A small CTC audio transcriber, trained from scratch.
Data: trained on short read English sentences (LibriTTS-R), 26041 training examples, 4.8 epochs.
Rows from block 3, named by matrix and row number. Each number is 128 + 24 x the weight over its row's rms, rounded and kept within 0 to 255. All counts start at 0. Numbers have three digits each. After the name is the row's rms in percent of the matrix's.
# mid00: scale 1 width-5 conv, dilation 2 (model.blocks.3.mid.0.0.weight, 96x96x5), inputs 24-47, a 5 kernel for each
mid00.0 080:137166130143148131116137132145123154115106137113086140119155145113146103113138114130117118133122115135145144112150128150116124152143114155108142065130146116140106122097132118106105136146143138149119136086099117177134131108124139117108096083082129109123151134102131182170146091098125103114101128095132112114115130122100119136103142106136077084106188138127089124
mid00.1 088:099119133182176159137118137140091157131106121129107123196157102088155131084153105126135149167149113087067133155137133143123106118110097125125098094120110108109124105153139114141092163142135190136142132122154102115123142096081143133119152108108151135158099128118126123108119130135132065115116135133086119127153154189106150150199154151185111111092122136120104069
mid00.2 082:154138116122155142169117126126158109119107057175142122134120080084094080096122140133143147143128137130131140133149135114143139133111136135135103118076145121124095105142107137094168154126106095137152113100195126100113131114113158106118117089168137137088105098102146118172048115142103126137145131119124138163115118149187166083095151172120103080093102094086087098
mid00.3 123:136129128134134136127106158178065121106170176107139147131145102125093141161154121112129171089140119133123135126130174187125114122133150117119103168205073106128143131132138138146137109137127139148127164126123147100113108150152117141125134139117166123165139111153145147103102166120138121088135120113107134125134112075113108143113091082112124156184119106104115152
mid00.4 093:132110138101112138147101170146186122152134131084156139122169158074119119123122124094113148129120121130109124133103162117097128102142146140123136147170166139134148117126115145116087126139126136160178144100149116148121169135149148146142106105114139117090095157159145129138165129154131109150134131097126133114149086139134117154140112174141117128100203120171127144
mid00.5 107:141138147148145113117087163144080102121081084104103119133112165174145135158105138132119147130128101115139121135128132130102120121098093118155115149134132138118117093124070112111109127091113122124103099097108080113123125106097112088080107085078094149112141110158112151186148131128114141047097132127147136121135154121149130129168152131097096088081131155137111112
mid00.6 108:138102128131126090111117094144117115107110127126085160114134079077107112115095091129141148083110131099111122123137134135132095115141118125120124137161100074123085119118114122092099092112148105124100098094111124078094114114135102123099121131147110161128114110072131097109068106125092111107109139095155125103152101097124113144087095113103111108117066084126089096
mid00.7 071:121130168132123106156144122085152115057142112114120114114106114088093037058148133102151151110155092103150128140115146142122151127146158133129133130146139129117095144114134143122169108119118109157131106058097110129108117107089148125110128146089127137084122131131112111144121121138102123148079107138107106166153106117109131134110128085137121065110143066112074107
mid00.8 064:126111153129116153129112124156154148117110079092113118096135139103083084150127119139124136115139156113177137142118099134164100164170101180168166138118152149111113127126149138141152105133088140128140089095104155158098107087139119098131136136111083131111150158161112104136109151136117163095139122101152129158138117075144110142095057134106130158117158103090046170
mid00.9 101:125126141152138153131139145136113124120154110136130140109110120163133096131133143111131129143156101158179142146138153140140129108114122130158154172129136155138130133114125135174186130135129118142087111115117116144161138115120119128117132114161121140173149150132093123152142156098138120103127145161143083114087086109098146135079100124130105168159108156121061088
mid00.10 144:161136135119149122172112125121125132154109122149122122085099120155189150069117153120116120125120155082149116137106103098129158107128113109150134100087134162166136107143122135087122150114120101110134124137129129106114165148093118140159116111121105093050089126111164093082135132186125115161091082073129163126167145179204118165124165138134139099121117119187150069
mid00.11 102:143149143141143133182137143131137096106117121169200173155170126066117045086164103120173153110138146099120137137129137134122115148147172116145130126139117115123097116148166143128124137138141141122107093104123112118125129110121122149122113128179146161137163117111143126142126133103087081191143157160199117168122121105146166171121130107131100054080113069113079087
mid00.12 100:142159140134136131135136127153153125108105118097096126148154123050095045078121126127156158125137147130180117124137127162134141122156143145134118124110117104113091106128125108112182143123127150171141086101135148118085121087114114103139148152113108132112163085130149121133141123137109123103085096112151165172150096087173149109133088136102093093145148070090043085
mid00.13 099:111142165162202125135112088110145073100101148075091114094129118129140112139161156123106086103158142117125117111115118123130136132126109132126126073098117123129155132097110102134116081105125114146136122131151138126095094115129133130126132118077108111070096122088133088152125107137124126095069117087097128115169122172123124145115203150111087099104131050134128145
mid00.14 115:114116117155149121108098104134081092143110125133110113118129145172160089094163169179113104104073096090082138142133126118122134135134116133156122113120104117120128109110093109087097139111138116101100091124117111132166172121110115113109103114122100116083084145141130111124135138114092093112123140111141112097117158132123111133131130102118130072099147155160136093
mid00.15 072:153119135132129131143121125134096121137107172129105146161183171154100118118124120137102107165094116110126141094127098146126150126137160086139145155183117102118129140141131143153134125151153136127126143123078160158146101125135122135109116118131155143170167119100155131140146131107116107092126153155154105103108139098128128131181133134137135099134160144113151151
mid00.16 087:157129127105090144117127145127162155156110132168169131116156140107156151114121126111117154094110132136109125103127116120105123122120164148118139122127125122186142125147116118096066153147124130127136114121149141151136181146123131127125152096183164116077074162143131111121114104170128104188142167101095101145132130085165119154136095137132122122123213120181170094
mid00.17 102:086111115130139134131157155150138155153149177136113132125127088191191159105144090129092097110144119130104152144131114109125145128125081118127125121112096170140118104118142175141132126091105126094124142130179111112151152121122139122102143144148146118108122143166141097156098158133132104139166114108114111110099152124084117098187122120114125141156109210188140090
mid00.18 113:150135113128173112155153122132105121122092161153133181150137069160121078041148132110112104126138125098094128152162133125129143124118116116154105100115103159140084083129132147118089136141130109078099125137145078132152137113114127134145104094140125138138118117123151110126086147107096062174156142135130158141133084112191154143149159091106117074098085147127075048
mid00.19 113:121091126089156185152129119147098129124123108142156163138174080079100117111159108109113088151148125137134156140107117128120122141132121150103101094113099117096154137127148145137163136166158149216136133134114122098080103114096091153111137118107139177138164117089110100111108114128138145142119190171141097067127104168128114137111153139117106102077122068120109148
mid00.20 091:136120132088089124125120172125147111086130094088091145086089142140135139122122143106158105088125136119088136140125160129139151125144141171153136126128105134108103093122098072117097096108122102104121126110116119138141110135138119102109147106133084116105071137097144104105095149130088085133112133129108132115098042078088081109082067158121118145114154117139127124
mid00.21 088:127183111100146147132117144102080106153131097130113135156125077069126115097127127119130101149152139135129172126115134073118119133138107121082122113069098110102136117174164109122122160143110151139148118131194086132097118103087133120141132082162131127143117131152108106132094108121144109088093132097106146132120093191119139124167156156142145131080114144110103088
mid00.22 090:116123148139166083155147088134093125111092151163148148146145089134161107088135128125109142102139137076077132166118107117116117110137133129135164130147116138130093122094139150080104120163137113096074152131101121128119127129111111149130095140129163183129112142097125092093094112123076075169140125130131123146131102114145149137126142081162145063141098129142053046
mid00.23 099:131110127112128140147090118097126056053121088127110131116153113148159105117145140135149147119162126118120123126140134131129138143142140131120153142107141150138112112087120135103119125104121117139099092027092117150142145147121102120133114137136104123119129113127136135133120146137088098148099096129153135135140107123132118134099123108088085106094113141179128120
mid00.24 097:132112141102135134150125159134153091072131093112112115080125160174133210149147105142154094122166137146120111133083151109129142134128137132080129161099103140119120086179163121171133114129133127124154129112188122137125115152117124129108150121121105107100114110127148053120122141140111109106094130067085133142165061168140103107076176126086120151083157127131172151
mid00.25 091:111124164132132129139111106115096108123110154127111118122115164166117125135149116114104113116129112077064151150114136133124126133147135107098129092150100135113107091125141114061079134135157137143147160154130135164130169104123140120107095132122135102109100140124152110126175147148080042100108130118122134093160112120093132136124129143159150088091154156146136131
mid00.26 077:130114134127135123126091120161152129104113174120116131107134133070123116160130121112138148126122142096130151130114125133118138129141126138150110122171119102126118177124115117105121140187161135147102132090088166160118109106155109147133132146107152118118116168119129139119104107133093124131120100153152091086149091098093114125145122140135135140146161134163088169
mid00.27 076:146141160130144157150140129126126088133094101228228157184116092087110095103145131137123135128125111091136113144107113119121154137105132131128095147109076135122090099153149145111151184173169171144116095122117122134157131168133149184144111118161188132133171110137133127094095105143090125171154113134170124124131102130175157165124116109110096076118106127142134076
mid00.28 088:150078164140094150135114111137101133083142149107105113087120154192168131185143154135136130146128118095135144149143129145139143138143099147145104148150106162147140120134152130144173143133120119135100115106104126125157176135127131152100157140145099110140142128097121121151121153110107141136101096122094113091147097097111099169119106120126103169155151188155115155
mid00.29 120:096146125096053120128112153175136120087108186075159114144112124148100130157142118121141159121130127116159144108114151150111120128123128131114139187214110133138142122132162094131126152153150144156128141120102124138142143108168136144122118121087144070097120116140117104132123154146123143085125084108125140174154085074128165131111082146153099110145123165107080181
mid00.30 068:111141113149137176155145111142101079104100166106143136169122145131128119183136126127118125130124134138093161156125119132135111137150134143157120113123129094096126168144157169116126147153162152155139118102121138142153095097143120127149119117145165138157145147114091099134100115128103124147078138135148085100109116120141116123133131113114136060135117129141103195
mid00.31 084:090104118119099142148120128134107129093124182108140124088116133165148124219116108109121116111144127099100140133112151126108115123104105123131098148133117119127109155139125124132119130154132117111106125120116164073093106149177120119110127145176166145156136115118147154174097119111123158130158113125128116105145103095073100095126131130107116146168129181193173182
mid00.32 090:140110111124141171195118120126102080079127117155156158181153142103147116129147122141156144114177108126138164154127132147112142110099157166116106130152137133110109137147142126135130159176181152155106111103095114172134125104165101151112135133130152144176150114097112103136134132126104119190145124166146101112106062145138135134127123123102092101093170137128115172
mid00.33 075:136130096087107165125111177123151118169124175090113124127139133153129126148131116104125138121132105122130138097099141115122156092146158135139122133186146104122134164114147120132071138157129162135086106127121116140121117108190134135127154113106128115089122118141134125152115131101136146063089126131143104133125124085130113163122077104130172122167142136146177209
mid00.34 085:123126137107105130145176149143107050145033135118106108148120130121136115155136150137139102138149141156171117151140133107132160150158121135125130110155100110114125115127147121181169176134136168153137085127139111134135086111149143091122128148087117068092121097103097114095121121132128136045137108116153104132147128122125142134128085132114116124131120105120151186
mid00.35 146:105109110120089125092107076112075083087082110105107075080112146146142152142146129130120120128107115086118130136112105121138129127126126151126124119103129128122106137112121124084093132123117083123092082104090117160165135142176097095115107117112115082079089118121123124141133139128103124096107098120154125108117095114095071111091086082077104075112133158158138178
mid00.36 086:169169128157150115126113127133109135108125107114121110085130073043089032066136137150174120154115110096130155143129128132145151149125152122135157122105149120081095142125113112123109112098097116110140125098111120097120144135140147093134115151130128104112132102145153164153143111154082111136144137143164140181120141137158138145123109095121100090100029047093093090
mid00.37 083:161163129121106112101149132131170153192123134135126083104105089000080089063118104124119115148133147154141116125141132141136111125135119170128196150129107108132146151126117117143130130100096105152138097148093144096099141149149105104116145127119118119100113098150143124154125079092141174124123162147136122133098128134137143099134134123116138103128097074139091070
mid00.38 105:124087133060119160158109168120148100093119135107105144083186144096072086082137165125155138142145140154143115176114157096117149145116147127123126145133132108107134143111118137112159121130144119181135155102114106149112124112122094104088153148098103145116150135094165096127141135118141162092136156166158137076117064150098076075040149126119114139126155089115076130
mid00.39 118:134134160104111101126126119138102119126123146137129149114138062073069076072129136122138126094136120123120137116150157129123149121125139124128133112152095113120086135086103104103104124128139104114103111085115145109095113126150096104104115127120118118113140120130140118152098122110094122104093153150162137133141100073146115129074104092096090096121069083107082111
mid00.40 071:115131157116108103135102136130108107172121182117112118118119155058096087088159133133103086153165165159119164158116144103110120123155153142141161149202136129151088149141158111099113119118120115116137114129122139169144139128140121131128097147148112138130124140151124126116136119151156142123173160189162136094128116107137131122131111124123119114132151086107070100
mid00.41 074:127118089122136097143133129135118132162158147105105128128155128041088146103123143142106115137132147158125106118117088124120109125142138159134172180191134139140164121133111149146104138103138123140133116109096102148113149156150154132161116152139138120137108142145120144156154092149164128125146175148103125122111164133090124125159142147104147139071125077174138130
mid00.42 119:121094139100102117130120148175100135130147195091086143091136107121110135084137125110152153136151136144122131129110134130120136122105149113114142182193129120154145132125117112130139094137112102118101119136133128128132147130140107138124147159095101109111135123134154122139114152133140120115135149133135105109133088107088078130070119093117138181190124101114099119
mid00.43 149:164159159156172103108085107085144136072114134128119098083120098097097090062116117116129116130117125117126109126096115112128133128128131125117127126102147125113103118106118093069095109095093098105130109069108124116130097089122122096098081111142098087078102148140136135134107106124090122123101083109135156153162146171168126108105149122095075074095102084113082072
mid00.44 111:153117119085090101120123083113134137093137165106103162069113060099088096105126134126117089079130137143124134118146128132153125148123118112143142130127101110099141133093133125129116094134140080124093122095128142118139124117123096104099134146130123138068096125111114132109054085078117126064162170095138117099117068092119080129068080077109094116123074096112064115
mid00.45 091:132140128122111127092132143122089159186150188160130095139115099053079098080113154142123114110100172155106132126125110121120116174135148129129154141145114132151145146118103130125092141122124124139131077167136111123109174110148084099138132118151157094091103141156149153144077092130133120145136136123147129123091133119135153084150085083102144116119101087153095097
mid00.46 085:154141108154121114095092088124099139183119142115102110136131112132107117085118141118111114120096106118103118116135118142123079122133126139108114094115120124152159140096100111087081123128115115106107110147098137134142159141107126092139128116137083127096112152158148164143150143122121108078117156125132162142085186115164141103214134123095135093089124148161115066
mid00.47 075:102131103145147144132132117105126135136137134116071139143128068100154146075148147128117128118136121149107155127126111120124152146114104156154148142110129139141187134138149125136106110106120113119119124126148097098130139147141114110126100129113094131115132145171126161155123168128157152134154186152075147119085198156110138114196136122127127096102099156144172091
mid00.48 079:124117115143103162134133157140103021089066101112103123126138119083086093163149104122085130153156144122164128133138110092144127165098116148145127104129108111115109129130126135141150164146132140164122093119131083144118109129153099143097134139125166096169181118125134119147112118081100131094133134155184076133121118119101147072132122128119123076113112120092161188
mid00.49 081:115124087101142128132104095110086062081098106111154116126067135113124113113142128136134097160152123112126139131105112104132126130128139139140130073111115104096103131121124131144122145133112118113080085100098126132110098124156115109120131139158156103107116142130155118134125112109085147151124106120147131125108086132106114106094122069078117112114131152136136189
mid00.50 104:113101139079088126116089149173118145128136154101123151136144132171118139138113096103149145084128124128134113100116146136109088107110157125099122189235122141111107111117156097117098108153120140162102144136113136118146139128159117154121133131111141129133145115146127114119101157120138107098125103123112133138140112075107123136116098116103109164146148167121107155
mid00.51 097:111114102119122110092085113182073082090107095098092065094108144141137142147147117123131134171142130139158116139136143119155131109132136140121138139135137110114105149093113111118160117131120119123087075067103113136133120151159099088127115137094130109111117117124135161136137133104115151113123099133123116123109085113097119116089108067091086110094140139138179180
mid00.52 109:118123152118097119119147113155090083045086117129096144118073153150139135153129140132114125143168170111098149118134129106139127139127123134123119101156102119112101113128149148126092167142129145049106108103097106153108117095153119116098110116139137120125083127091137145112153137130113092145132161121143098106157136120104073120084081112084080086114139140104135127
mid00.53 140:135134123075135152161125175131118094080125114113122110097120139176163168136131121131143094118170125157147145125123160107145134117132115151127131156071101165123142089130127077143145127139114115141128102107184150121112104107105132116110157100145119084115107116128126066097116153145116107108100118081066135137126081141135132141059151116085116148086135117149104101
mid00.54 094:099130134139098128110113096186102080126121155148188123140172132128123133143116123129127135123106118113129120131124136138122118114151140117147149145178093123091109128147137098111103127165149115143077112121120119119121131133129111128115103143137164138159125113105105094129108109102117144147159114129134097127140098146097161171124130089094153123136124107142168189
mid00.55 065:118157106101111117121146103172095102127064095160124095157140127098150157098117138136123115110164131177138128161142133131118139128128134100114101081146143128122145142138110126141098162149101159128131126102157082157088116133089146150131123107140124106105080110114140118120126140152123131129118089116129136128115159149102137117125104139161114085092147093120108127
mid00.56 079:093092114114150116178160138163107062080100095111103137168140133070107116119147125117121111125163158152121167180140134172121145115119132118134124126154100068095089125119118120150155124147149181139118104119110103126093107125138125115123130152131128132156155158069118106135133107117122142119113114152150037084178105136084119133117145133137123109124148074103134165
mid00.57 098:106117123142169171160110095102144120090077123161137139173148122060120079108140127134139135135134138112120143159124114116125136137109134147128110110140124109108103094142130157132124168135172122112133144128105080155123100126122159150117115146142161148162183135133151104123104128097104103188134131175176077107124117150138117140094167117151112087097129082104114108
mid00.58 134:107099117122127144116095118128102075083080107124088107095121131143164163165133135112113141138120101133110135135111128151122116124113114150120134121146131129114128130131104116106113129126098097113104087092088085126134123147167100114102119115114090113095120101114110131148126134121112127141097121109115110113121084091098082121107112100082103092090133117146148192
mid00.59 094:130133122136128113086095109148123124117104152071057095153135151162171149166100108096123134153119114089092110129077114139119114127112124120113118111162109129135134130113113082124108103084094103156109131105137177093104096103154099133115144144084080101115106136155166111137137154135106140014033089067106165111128114088135111108138145133127092132164117127152110156
mid00.60 130:115126140127132171150107120113135115166136126125108126158159096107105126080114112098107144145140151139102139134131139099145114121133119122082097080091106097140126101145133145145104173148138151158137137152161114076080113095083127113143157123116118149136130117111129110104109131140109090112122162142096133136129130155133128134143166127136138130082091115124104057
mid00.61 105:112145134125179140128087113069130126148121058136124113138150108087149152086143111149142103164122136143145142125164135099139148123158131145122137090050128109125120099137136130128115137122112116136152103129193088120102130123116157131117133084133138113109098129137144094137097139149106108107118089089108114142145123183107141124128183137125144114079077090141142095
mid00.62 099:146144125151154157145142116144069047098110091156155121139128101088086073078150136146143138181180141112132163145143136135123130137160135158126109100129134116108111089120136118114108121150115130130095121118105059118103115094104124129117128128143149123158131141119158099152125144116071093160132109143150142159145115151136137128152142113135110057071073062083069081
mid00.63 090:134140151115125141154132098131126105111125149157119180170168092077101101074135111095113130099129171128114140127146115113093105076133118092130123067109120091148099143092130148110113142123165161172124134103142143102109120105123124153141130141126156193140123142085129127116131092138117100147126165133126116110115118118124125162117153131149119099098090095121053074
mid00.64 077:136134153103125159119116191107149119118145117089073109083142149143193154108138139095142110168102150117132110133125118108113137122115125132117095109082134137127131101131130086116085123101096090184104101132163151125097138115104112081105127125111099114090125141149182145145145136134106132137093121086098115111122109162085093105084117133094126115076150106173121121
mid00.65 093:130107128097052119132126185111125118137100120122089121132158119071081130098137130108157128132126122156118104130139171139123123124122148142110155151161116133115144114156144128133108128126114142134110146116116109188093102112142095108106115116075087123134144164131127117106135125099153095120123126135152137130114118063107110157112052148111145127086162098107123114
mid00.66 080:127118119092130131156115113124138180121093111096120115111159106112111088080117151140168132155136137137130133134155149122140144129140167138139137166129148162130098143123132121105153131095103095123141115061103122123122114147156124152137112141106078090133204153132111115134124107134113129117096115150173120144123109122132143129106130090109128129097130119103091127
mid00.67 074:115099130103116159134107155095178162164142089128111131121155132080126116087106138124141145138144175112122120154136143124101134118153131171112148149104122126128129123136108121142085073106090135098150140152113118155083139136117112118129128132118074161116125118102138123154151125132102109128124158149114097108107071142090102120075104144124154133064179081140117150
mid00.68 112:131160125123132098112111143144103073067098118128139134101106018060109123097118124111137121128137119133170117126118150125113127119146123113094115118133093111121127126125121126123152119109084086139100097080150122087096113133113120103096145149143120111086137129130165118162094109127113139114098120098116143168141114135118138115096121113093089103114037075107109114
mid00.69 087:119103131143125142156136122108116083079102132076082130105078144145174188154144128112138147108151137121098138147143129145105143153105143157119130133124122137158115106125142099101065121126085088108103107106122129117088114122127089110097117112109116112115087122118149126127127150147098120099137143111104141103136106109092071096087105118109081114095115120144155158
mid00.70 104:126139133134129153106153130119061072129111086148148119160126080052115070087127131143101123105131101144137159152130119126136122154134128109110126075132102084114122119122123094119104140130119134152118105130117099153113111100132119102111124118158142124134131131135116140108081083114120128124121129163131083113104161129100119144153100098097069094091125118103102130
mid00.71 078:136145161134131134132144112137115133150113144173145141135145172131152125107103113098123143128110139123107142130123111129108122088126143098128123074116131136120122140082157143072108138122128141158087155132109166167137133124122113114111108117124167135104150171110143158116186085134090107107118136119133139094132157119109098147151142102163125052100194139145163072
mid00.72 106:127168147152116178152141140139082067101065124185185132195141091106114114129130126134148126173130132141147129143114134130134128136100128109120095140116087115109078124184190103121144199162136164160105100091124096106118126091121181161132132137168151135144142103109126099137112128105084131166146123138159127142120107135159189145146102101119049084113096107089115119
mid00.73 096:130099104131136147142098109123115068051090118116099114108113147144156120127126161117150137142140127126103118106136132140104128142132148146140096125110151122102107121093126116102113107102121121111084078077092107134130133124152103090111123116124110121116117152115148131156118134109106155096098111124136111123108093116102109119068111101092077103100133138151116172
mid00.74 102:117098100064055144126134173168162149160135132113163120136137148140152144150123132128144125123139111129131126125138132117105138128146160144133157198178146133148144146164142134116091140124135160136143121161130101148125149136158131129139089099182133155114130149142139115145128142122140143144140149140134131129114102067116133125113099130129165123108177127155166169
mid00.75 086:136126132110139171180120156125124127104109066163172140132179131106118085098123150134172147156143125159182132148134146149128151139147146150127135119104144148137110115150150110158165162198135153197146118110149118165121154151140155118145138142163149130134200150123133095118123126145116121161156138152185101129112095105156184164077137102106114111130165102095088097
mid00.76 126:121130099111106116081118100138098093090108140083104118116096166159144122130133129116142130149112115115118118130135126142117128130126141123131142135116173141141113105096097089096123078098102102084109085071087095145118143144143104109096102103107102104122121139133155117142137130138122115089128103106125108124120092086093120112089089089081087110079121163152180150
mid00.77 065:140124115098139119127139107109110099108109052166169112144121195133173143118128132154133145153102113145135123158126134110148111109146125150133131139119143136113115121172152139098128183165140127105147090106128088152119111135122148146128128115160165122136089131119123131128131145127104176211134097103122129175124119103154169129105089120144064071119150148180144086
mid00.78 116:113131115111096142147107170195115159124131144103108129112100137195128164173133108114141145111147122141149123121109161140133116107116121137141119159233124133124137135101150094129105133131136135152134134133118144092150139118167126159127124117077104093124123102146121119133133164113131158035081134125091135141132095074138160124088074125140126116156113187142124178
mid00.79 075:132133150119145168151158169115097106103113148139149136177151121089131138139127129133128129163170160135175142144157126121139136116142128139114128100077160109106100103132179130113139137146154199194134140136144142152109115091098118123110140143130150144165131138101134132112117109172116106133123122123132097073139090105112107161124150122152099101087170079100079094
mid00.80 096:125110136108107134124123127165122133074110113111107151126138165187152183202128135134099131107160156119113129138134142124135140108116097137139100123128128124146124133136142158123143117128146123134115150094075101131142127143170130145094113122134150162141115087117131119143114117146138131128104134133140139075132093139117065133064102105140085121149147135161150223
mid00.81 088:106086146083120168169098116098119091070100106141131147124095080110139075076159132097134127132150141098152122142081116110156138147141131153160130114130104112097094146123120135093143129136126110110138111110099136164116115084098117119131138154126108126090126141087141093125089114122113115137110143128177102073167113138139120167103111156097096094101123088116095122
mid00.82 083:086098094080069121138127146147146136111108156095103116131135146202150167142170140114105162137134150114129159134132131112142144119134149141147130137176165162111120161126128117104108161104150144153119159121099108142183138112148108127147118135105124087086114131116102147133202195160127126099083095076136141103096134111108118113096074152182141140136160205135095165
mid00.83 124:099098123141157162156151106097138164172116111189120134177127124197182152100150142128144107149165140100114147158125109083154150122134108141163151104086146179147124083153135152087108176135135111103140138129129107120135159130097140157149108102146138120130124127124156102078126164152106105166112093130152130136113116172178111125122173145173180090095094168179131069
mid00.84 136:120110112123105109112083114114068075073105102111125111132123172181157163189131110129123140126128109109088111117134131135126137104133113110111101109126138129119128124101127117119098101126127114110072080098105103142122126156161117123125110132125130121127103118130121153152154130123116102133117112136139129124128126117109116130120115094082083073088161162157195204
mid00.85 133:133156141137133143112146113103093066107109186136159166123076112076104102149154142136109114143128164115110155138151114086142127134133111133128094090128095098157139142143132127104098163151163121085101106159141142120101128108132158134141117116153149130110103138064127104108114089150126131128167175146115093116171131145109151149109119095106140117153095057131120116
mid00.86 074:143139139139155138089135115109146105113124176160117128133131148099158128107098133102122109145116129147127137139136130094129089136116143133107127056099164127110107133140112118143117130142143137149116119103185135105120107104128149112109129140111143075089103120122170122098124119167120102112115133085102112105160159124135152103097135137111148082113117082137110117
mid00.87 099:109093144100117131158108149098154110064132152146130139142118175138134130114137141095144115092130153089128143135114116110117123123126143134150109122109150136116150141113115131104125121122137097087167136102106104176122121131128096125094122134131089168110123135067150108148099120151121115181121166155165081068122085133110110152070111099126118097133183077142098127
mid00.88 090:129117123093133098102173107078137121145113181102119118094116164109141116147109147110115125143120150121090115109170116111139127125114115127127098075127122128126119114101112117108091122124134111115120130152151149141127176100132151142143115107116092141086089105084151129124139092146116125140129133102118101121146080119077143119079110110131139096109132072142117138
mid00.89 132:131137121105111100092141114074111088146129193120118148122078124119115098159155151138103088111136130105103136121147104078142128155129116136119103074100115116150146159104109104089083145114147112050101124160144135126120154110142129121104116121122111122101093121078144100127125120138133157110142156159120099108135101122112125132097115099115139114138131088151105119
mid00.90 110:073074085105126126088085123093118151143135109091109106113101172166168157142107119107133142138128113114102110121105136120112155116124134142106136123151135159137127099120110116110061117102080106112122122136129112143123141164145082132135119089090081124100084116118153131133163171122137110138067136117106120105100104131076078100096112143160135117082163155156208171
mid00.91 110:128125129140149109142172112151176101112106132149158169140120133114167120102128128122132140106130164092099139116135125128118127164140126134130104101102126101135110123134149160081097141143139085071147136110109108149109151127120146172152112118154126167100112138104157080147105116153073120208171165129167086138147102137166150143096106124106094055132148121177084079
mid00.92 095:100114088126122123133091112099121092083099068106109104107124158156157162193138140115150136114119134110122115114107133121147139109115121158112127132112142140112125112130128104086130128136108121101096096090078096139141122128156117112087127128130112109129117100127140108111134123121130160138119119100120119114093105105124086106101088095111120097091171142139171227
mid00.93 111:072081103080129141127116128100158128134107094123113108132127197185197149155123123121139151138107099102098106102133110119102126123149124110134133146161142152152145130122102142108117121113103121141140118109114082123120164162169136097111109103085100148129122110136116135162158156126127132113100152159133123121078132122087091101108129165127122123098160153163217201
mid00.94 106:094087119105143118127108107096171117087130119131072136130154154123149125090112131097145122100117164087122125125101145111106111106137133136134116119106134128130138120090108122065107080111135131095136139090103096161084159155114132115111124123105082174141123143074143099124124104149105116140057168158140083091110102129091093115073134171135099087091164073155137100
mid00.95 143:078087110118113133121102113113115111120110099108097129131114164173159196189115122109126135139125106119094110110126132131109122132131133140126110101136151155141141121104094118112093114096110107094112107106092089138132156160174129121124111118101087135134127119118147160159148147141143121141106158122122123125089123123077099104128112140099107107086164145163198200