A small CTC audio transcriber, trained from scratch.
Model: norm groupnorm, activation silu, depths [12], widths [384].
Training: adam_atan2 at rate 0.0011, 2600 steps, batches of 48.
Data: trained on short read English sentences (LibriTTS-R), 26041 training examples.
Rows from block 7 of a small CTC audio transcriber, named by matrix and row number. Each number is 128 + 24 x the weight over its row's rms, rounded and kept within 0 to 255. All counts start at 0. Numbers have three digits each.
After each channel's rows are labels from the 100 clips, of 14976, where the channel reaches its highest value: "loudest band" is the band of the loudest frequency at the time of the peak. Only what is clearly more common there than usual is listed. The data: short read English sentences (LibriTTS-R). In brackets: how many of the 100.
# c30: last pointwise conv (model.blocks.7.c3.0.weight, 384x384x1), inputs 160-191

c30.175:097119100116133096150112113137123142181136132145111125114130129087131115134109119169134081123141
loudest band: 500 to 1000 Hz (44)

c30.199:090106151116090103128105120130144098123139146176105131102120091117155098124107115136131121117150
loudest band: 4000 to 8000 Hz (34)

c30.51:084118105105064061145132130142094138139116111128143142100124098114151123107156164080119098113113
loudest band: 2000 to 4000 Hz (35)

c30.366:131099130099161120147115125116151116152138190166115118082162147095142107125114119184131130083117
loudest band: 4000 to 8000 Hz (27)

c30.379:128089118139127086111124145123143100160143117142103157156157100127154081140197083126141158150125
loudest band: 250 to 500 Hz (26)

c30.122:131097121092108103127098098092147088142155087111098098142167100120124091178168112160140148090103
loudest band: 500 to 1000 Hz (28)

c30.132:149105145118111077122120104156134104121149163177120129111139093113168104144094080133149108091163
loudest band: 500 to 1000 Hz (25)

c30.81:124128133088135085135129119128112132119120123140119111131127118135129126135101120146115104151155
loudest band: 500 to 1000 Hz (36)

c30.252:120118125143107090136090127125120094123112120117119110100100150149099157125125146153124087124139
loudest band: 2000 to 4000 Hz (25)

c30.349:095116152177116083146121137124107126137155076112135123102104124149169123143123150139117106128083
loudest band: 250 to 500 Hz (37)

c30.310:103116133099117085077114108153094103107152105085119119175165135128140092145130097095150128099147
loudest band: 500 to 1000 Hz (39)

c30.40:133109141129087072122123112163148108154104152174148112089131117112106094114122127179100110127095
loudest band: 4000 to 8000 Hz (59)

c30.134:115108121095113128111103151137130093124139138130153100140108175101142119130097104129135085095135
loudest band: 4000 to 8000 Hz (28)

c30.182:174094148110085112149140094140124117095161088094138115153146112128109104133150130090078102097098
loudest band: 250 to 500 Hz (34)

c30.86:107081130086095104091108123118112094140144126153114123180119120090132115133143106168130123113111
loudest band: 500 to 1000 Hz (30)

c30.346:104108172122118068098121125142161114164142148172144154138095125142146122124131095193114073120162
loudest band: 250 to 500 Hz (35)

c30.62:099115150126139134125085115113113130140148157135105096158140125115167077117112081166131094101157
loudest band: 500 to 1000 Hz (27)

c30.299:101144129128120146135127115138134105173152168155120113135117116118176122147120096187145140108174
loudest band: 500 to 1000 Hz (27)

c30.287:089107138103087094102090087117100142112151094090102128139123086098124091116135136099142132114139
loudest band: 500 to 1000 Hz (30); 250 to 500 Hz (28)

c30.268:069124084077074118097108125156068139123111056079157108182113106115137138140165096090159157133116
loudest band: 500 to 1000 Hz (52)

c30.303:142118143099123101118098126134105120127145129125124096112131143088139104126103100135144141082178
loudest band: 500 to 1000 Hz (27)

c30.243:092119109075118097114099128092132104126155119093122083125125131100129114163143085118147096101149
loudest band: 500 to 1000 Hz (31)

c30.348:072118130117139099136116119097134106144138134148183125102127118110145113140117112175109069126143
loudest band: 250 to 500 Hz (28)

c30.116:134106097147102105134131158127125135118166144119119156131152117115129137124152113108151076125144
loudest band: 250 to 500 Hz (31)

c30.174:120157137116123132123148127135106122118138116118125108106122138118122108128075125178113023124085
loudest band: 4000 to 8000 Hz (29)

c30.374:074118149127174130154136123120130107155186168171153150117101124103180121127170098164111100110147
loudest band: 4000 to 8000 Hz (31)

c30.104:136084140126149114092093116151136119138156135129102095168144110099149100149139096146138157087136
loudest band: 500 to 1000 Hz (29)

c30.224:103105136119106098141113132117127101119120101125132121102160094126116138133127132148168128112166
loudest band: 500 to 1000 Hz (29)

c30.61:115123131149122133140146161136137116125157104123146150170123126127157141126136112108114058114139
loudest band: 250 to 500 Hz (27)

c30.248:132090137087080117124106083133131118117124130117100072095141107116115102137133106148143140116145
loudest band: 500 to 1000 Hz (34)

c30.48:135142160144094107158126122114140111179097196183102125084151109110094114139098111214086087121115
loudest band: 4000 to 8000 Hz (44)

c30.197:093076139085120146107083114122142114159145164147109085135122127102187122134130086171136104114175
loudest band: 4000 to 8000 Hz (34)

c30.275:089107096071133119104091117106114107143171080090100117175150117121167091149146101119126123128128
loudest band: 500 to 1000 Hz (34)

c30.207:124141125156141125096131104160113114137151162142137115126153104104145083145133110140137088096133
loudest band: 500 to 1000 Hz (29)

c30.173:121104126131095078133160119142170116180130122140131161063093107174118153108144115138113077111101
loudest band: 250 to 500 Hz (26)

c30.162:115142133127138158097119126110122114142132164154117126167159141120130109141120071158138071093122
loudest band: 500 to 1000 Hz (39)

c30.210:124127141169110101144103128140195126222141200167132137126112103110157153128112120222135060126110
loudest band: 4000 to 8000 Hz (29)

c30.234:097145122166160084134124138111124150147099082105141133095132168077119115132115148123110063099132
loudest band: 250 to 500 Hz (27)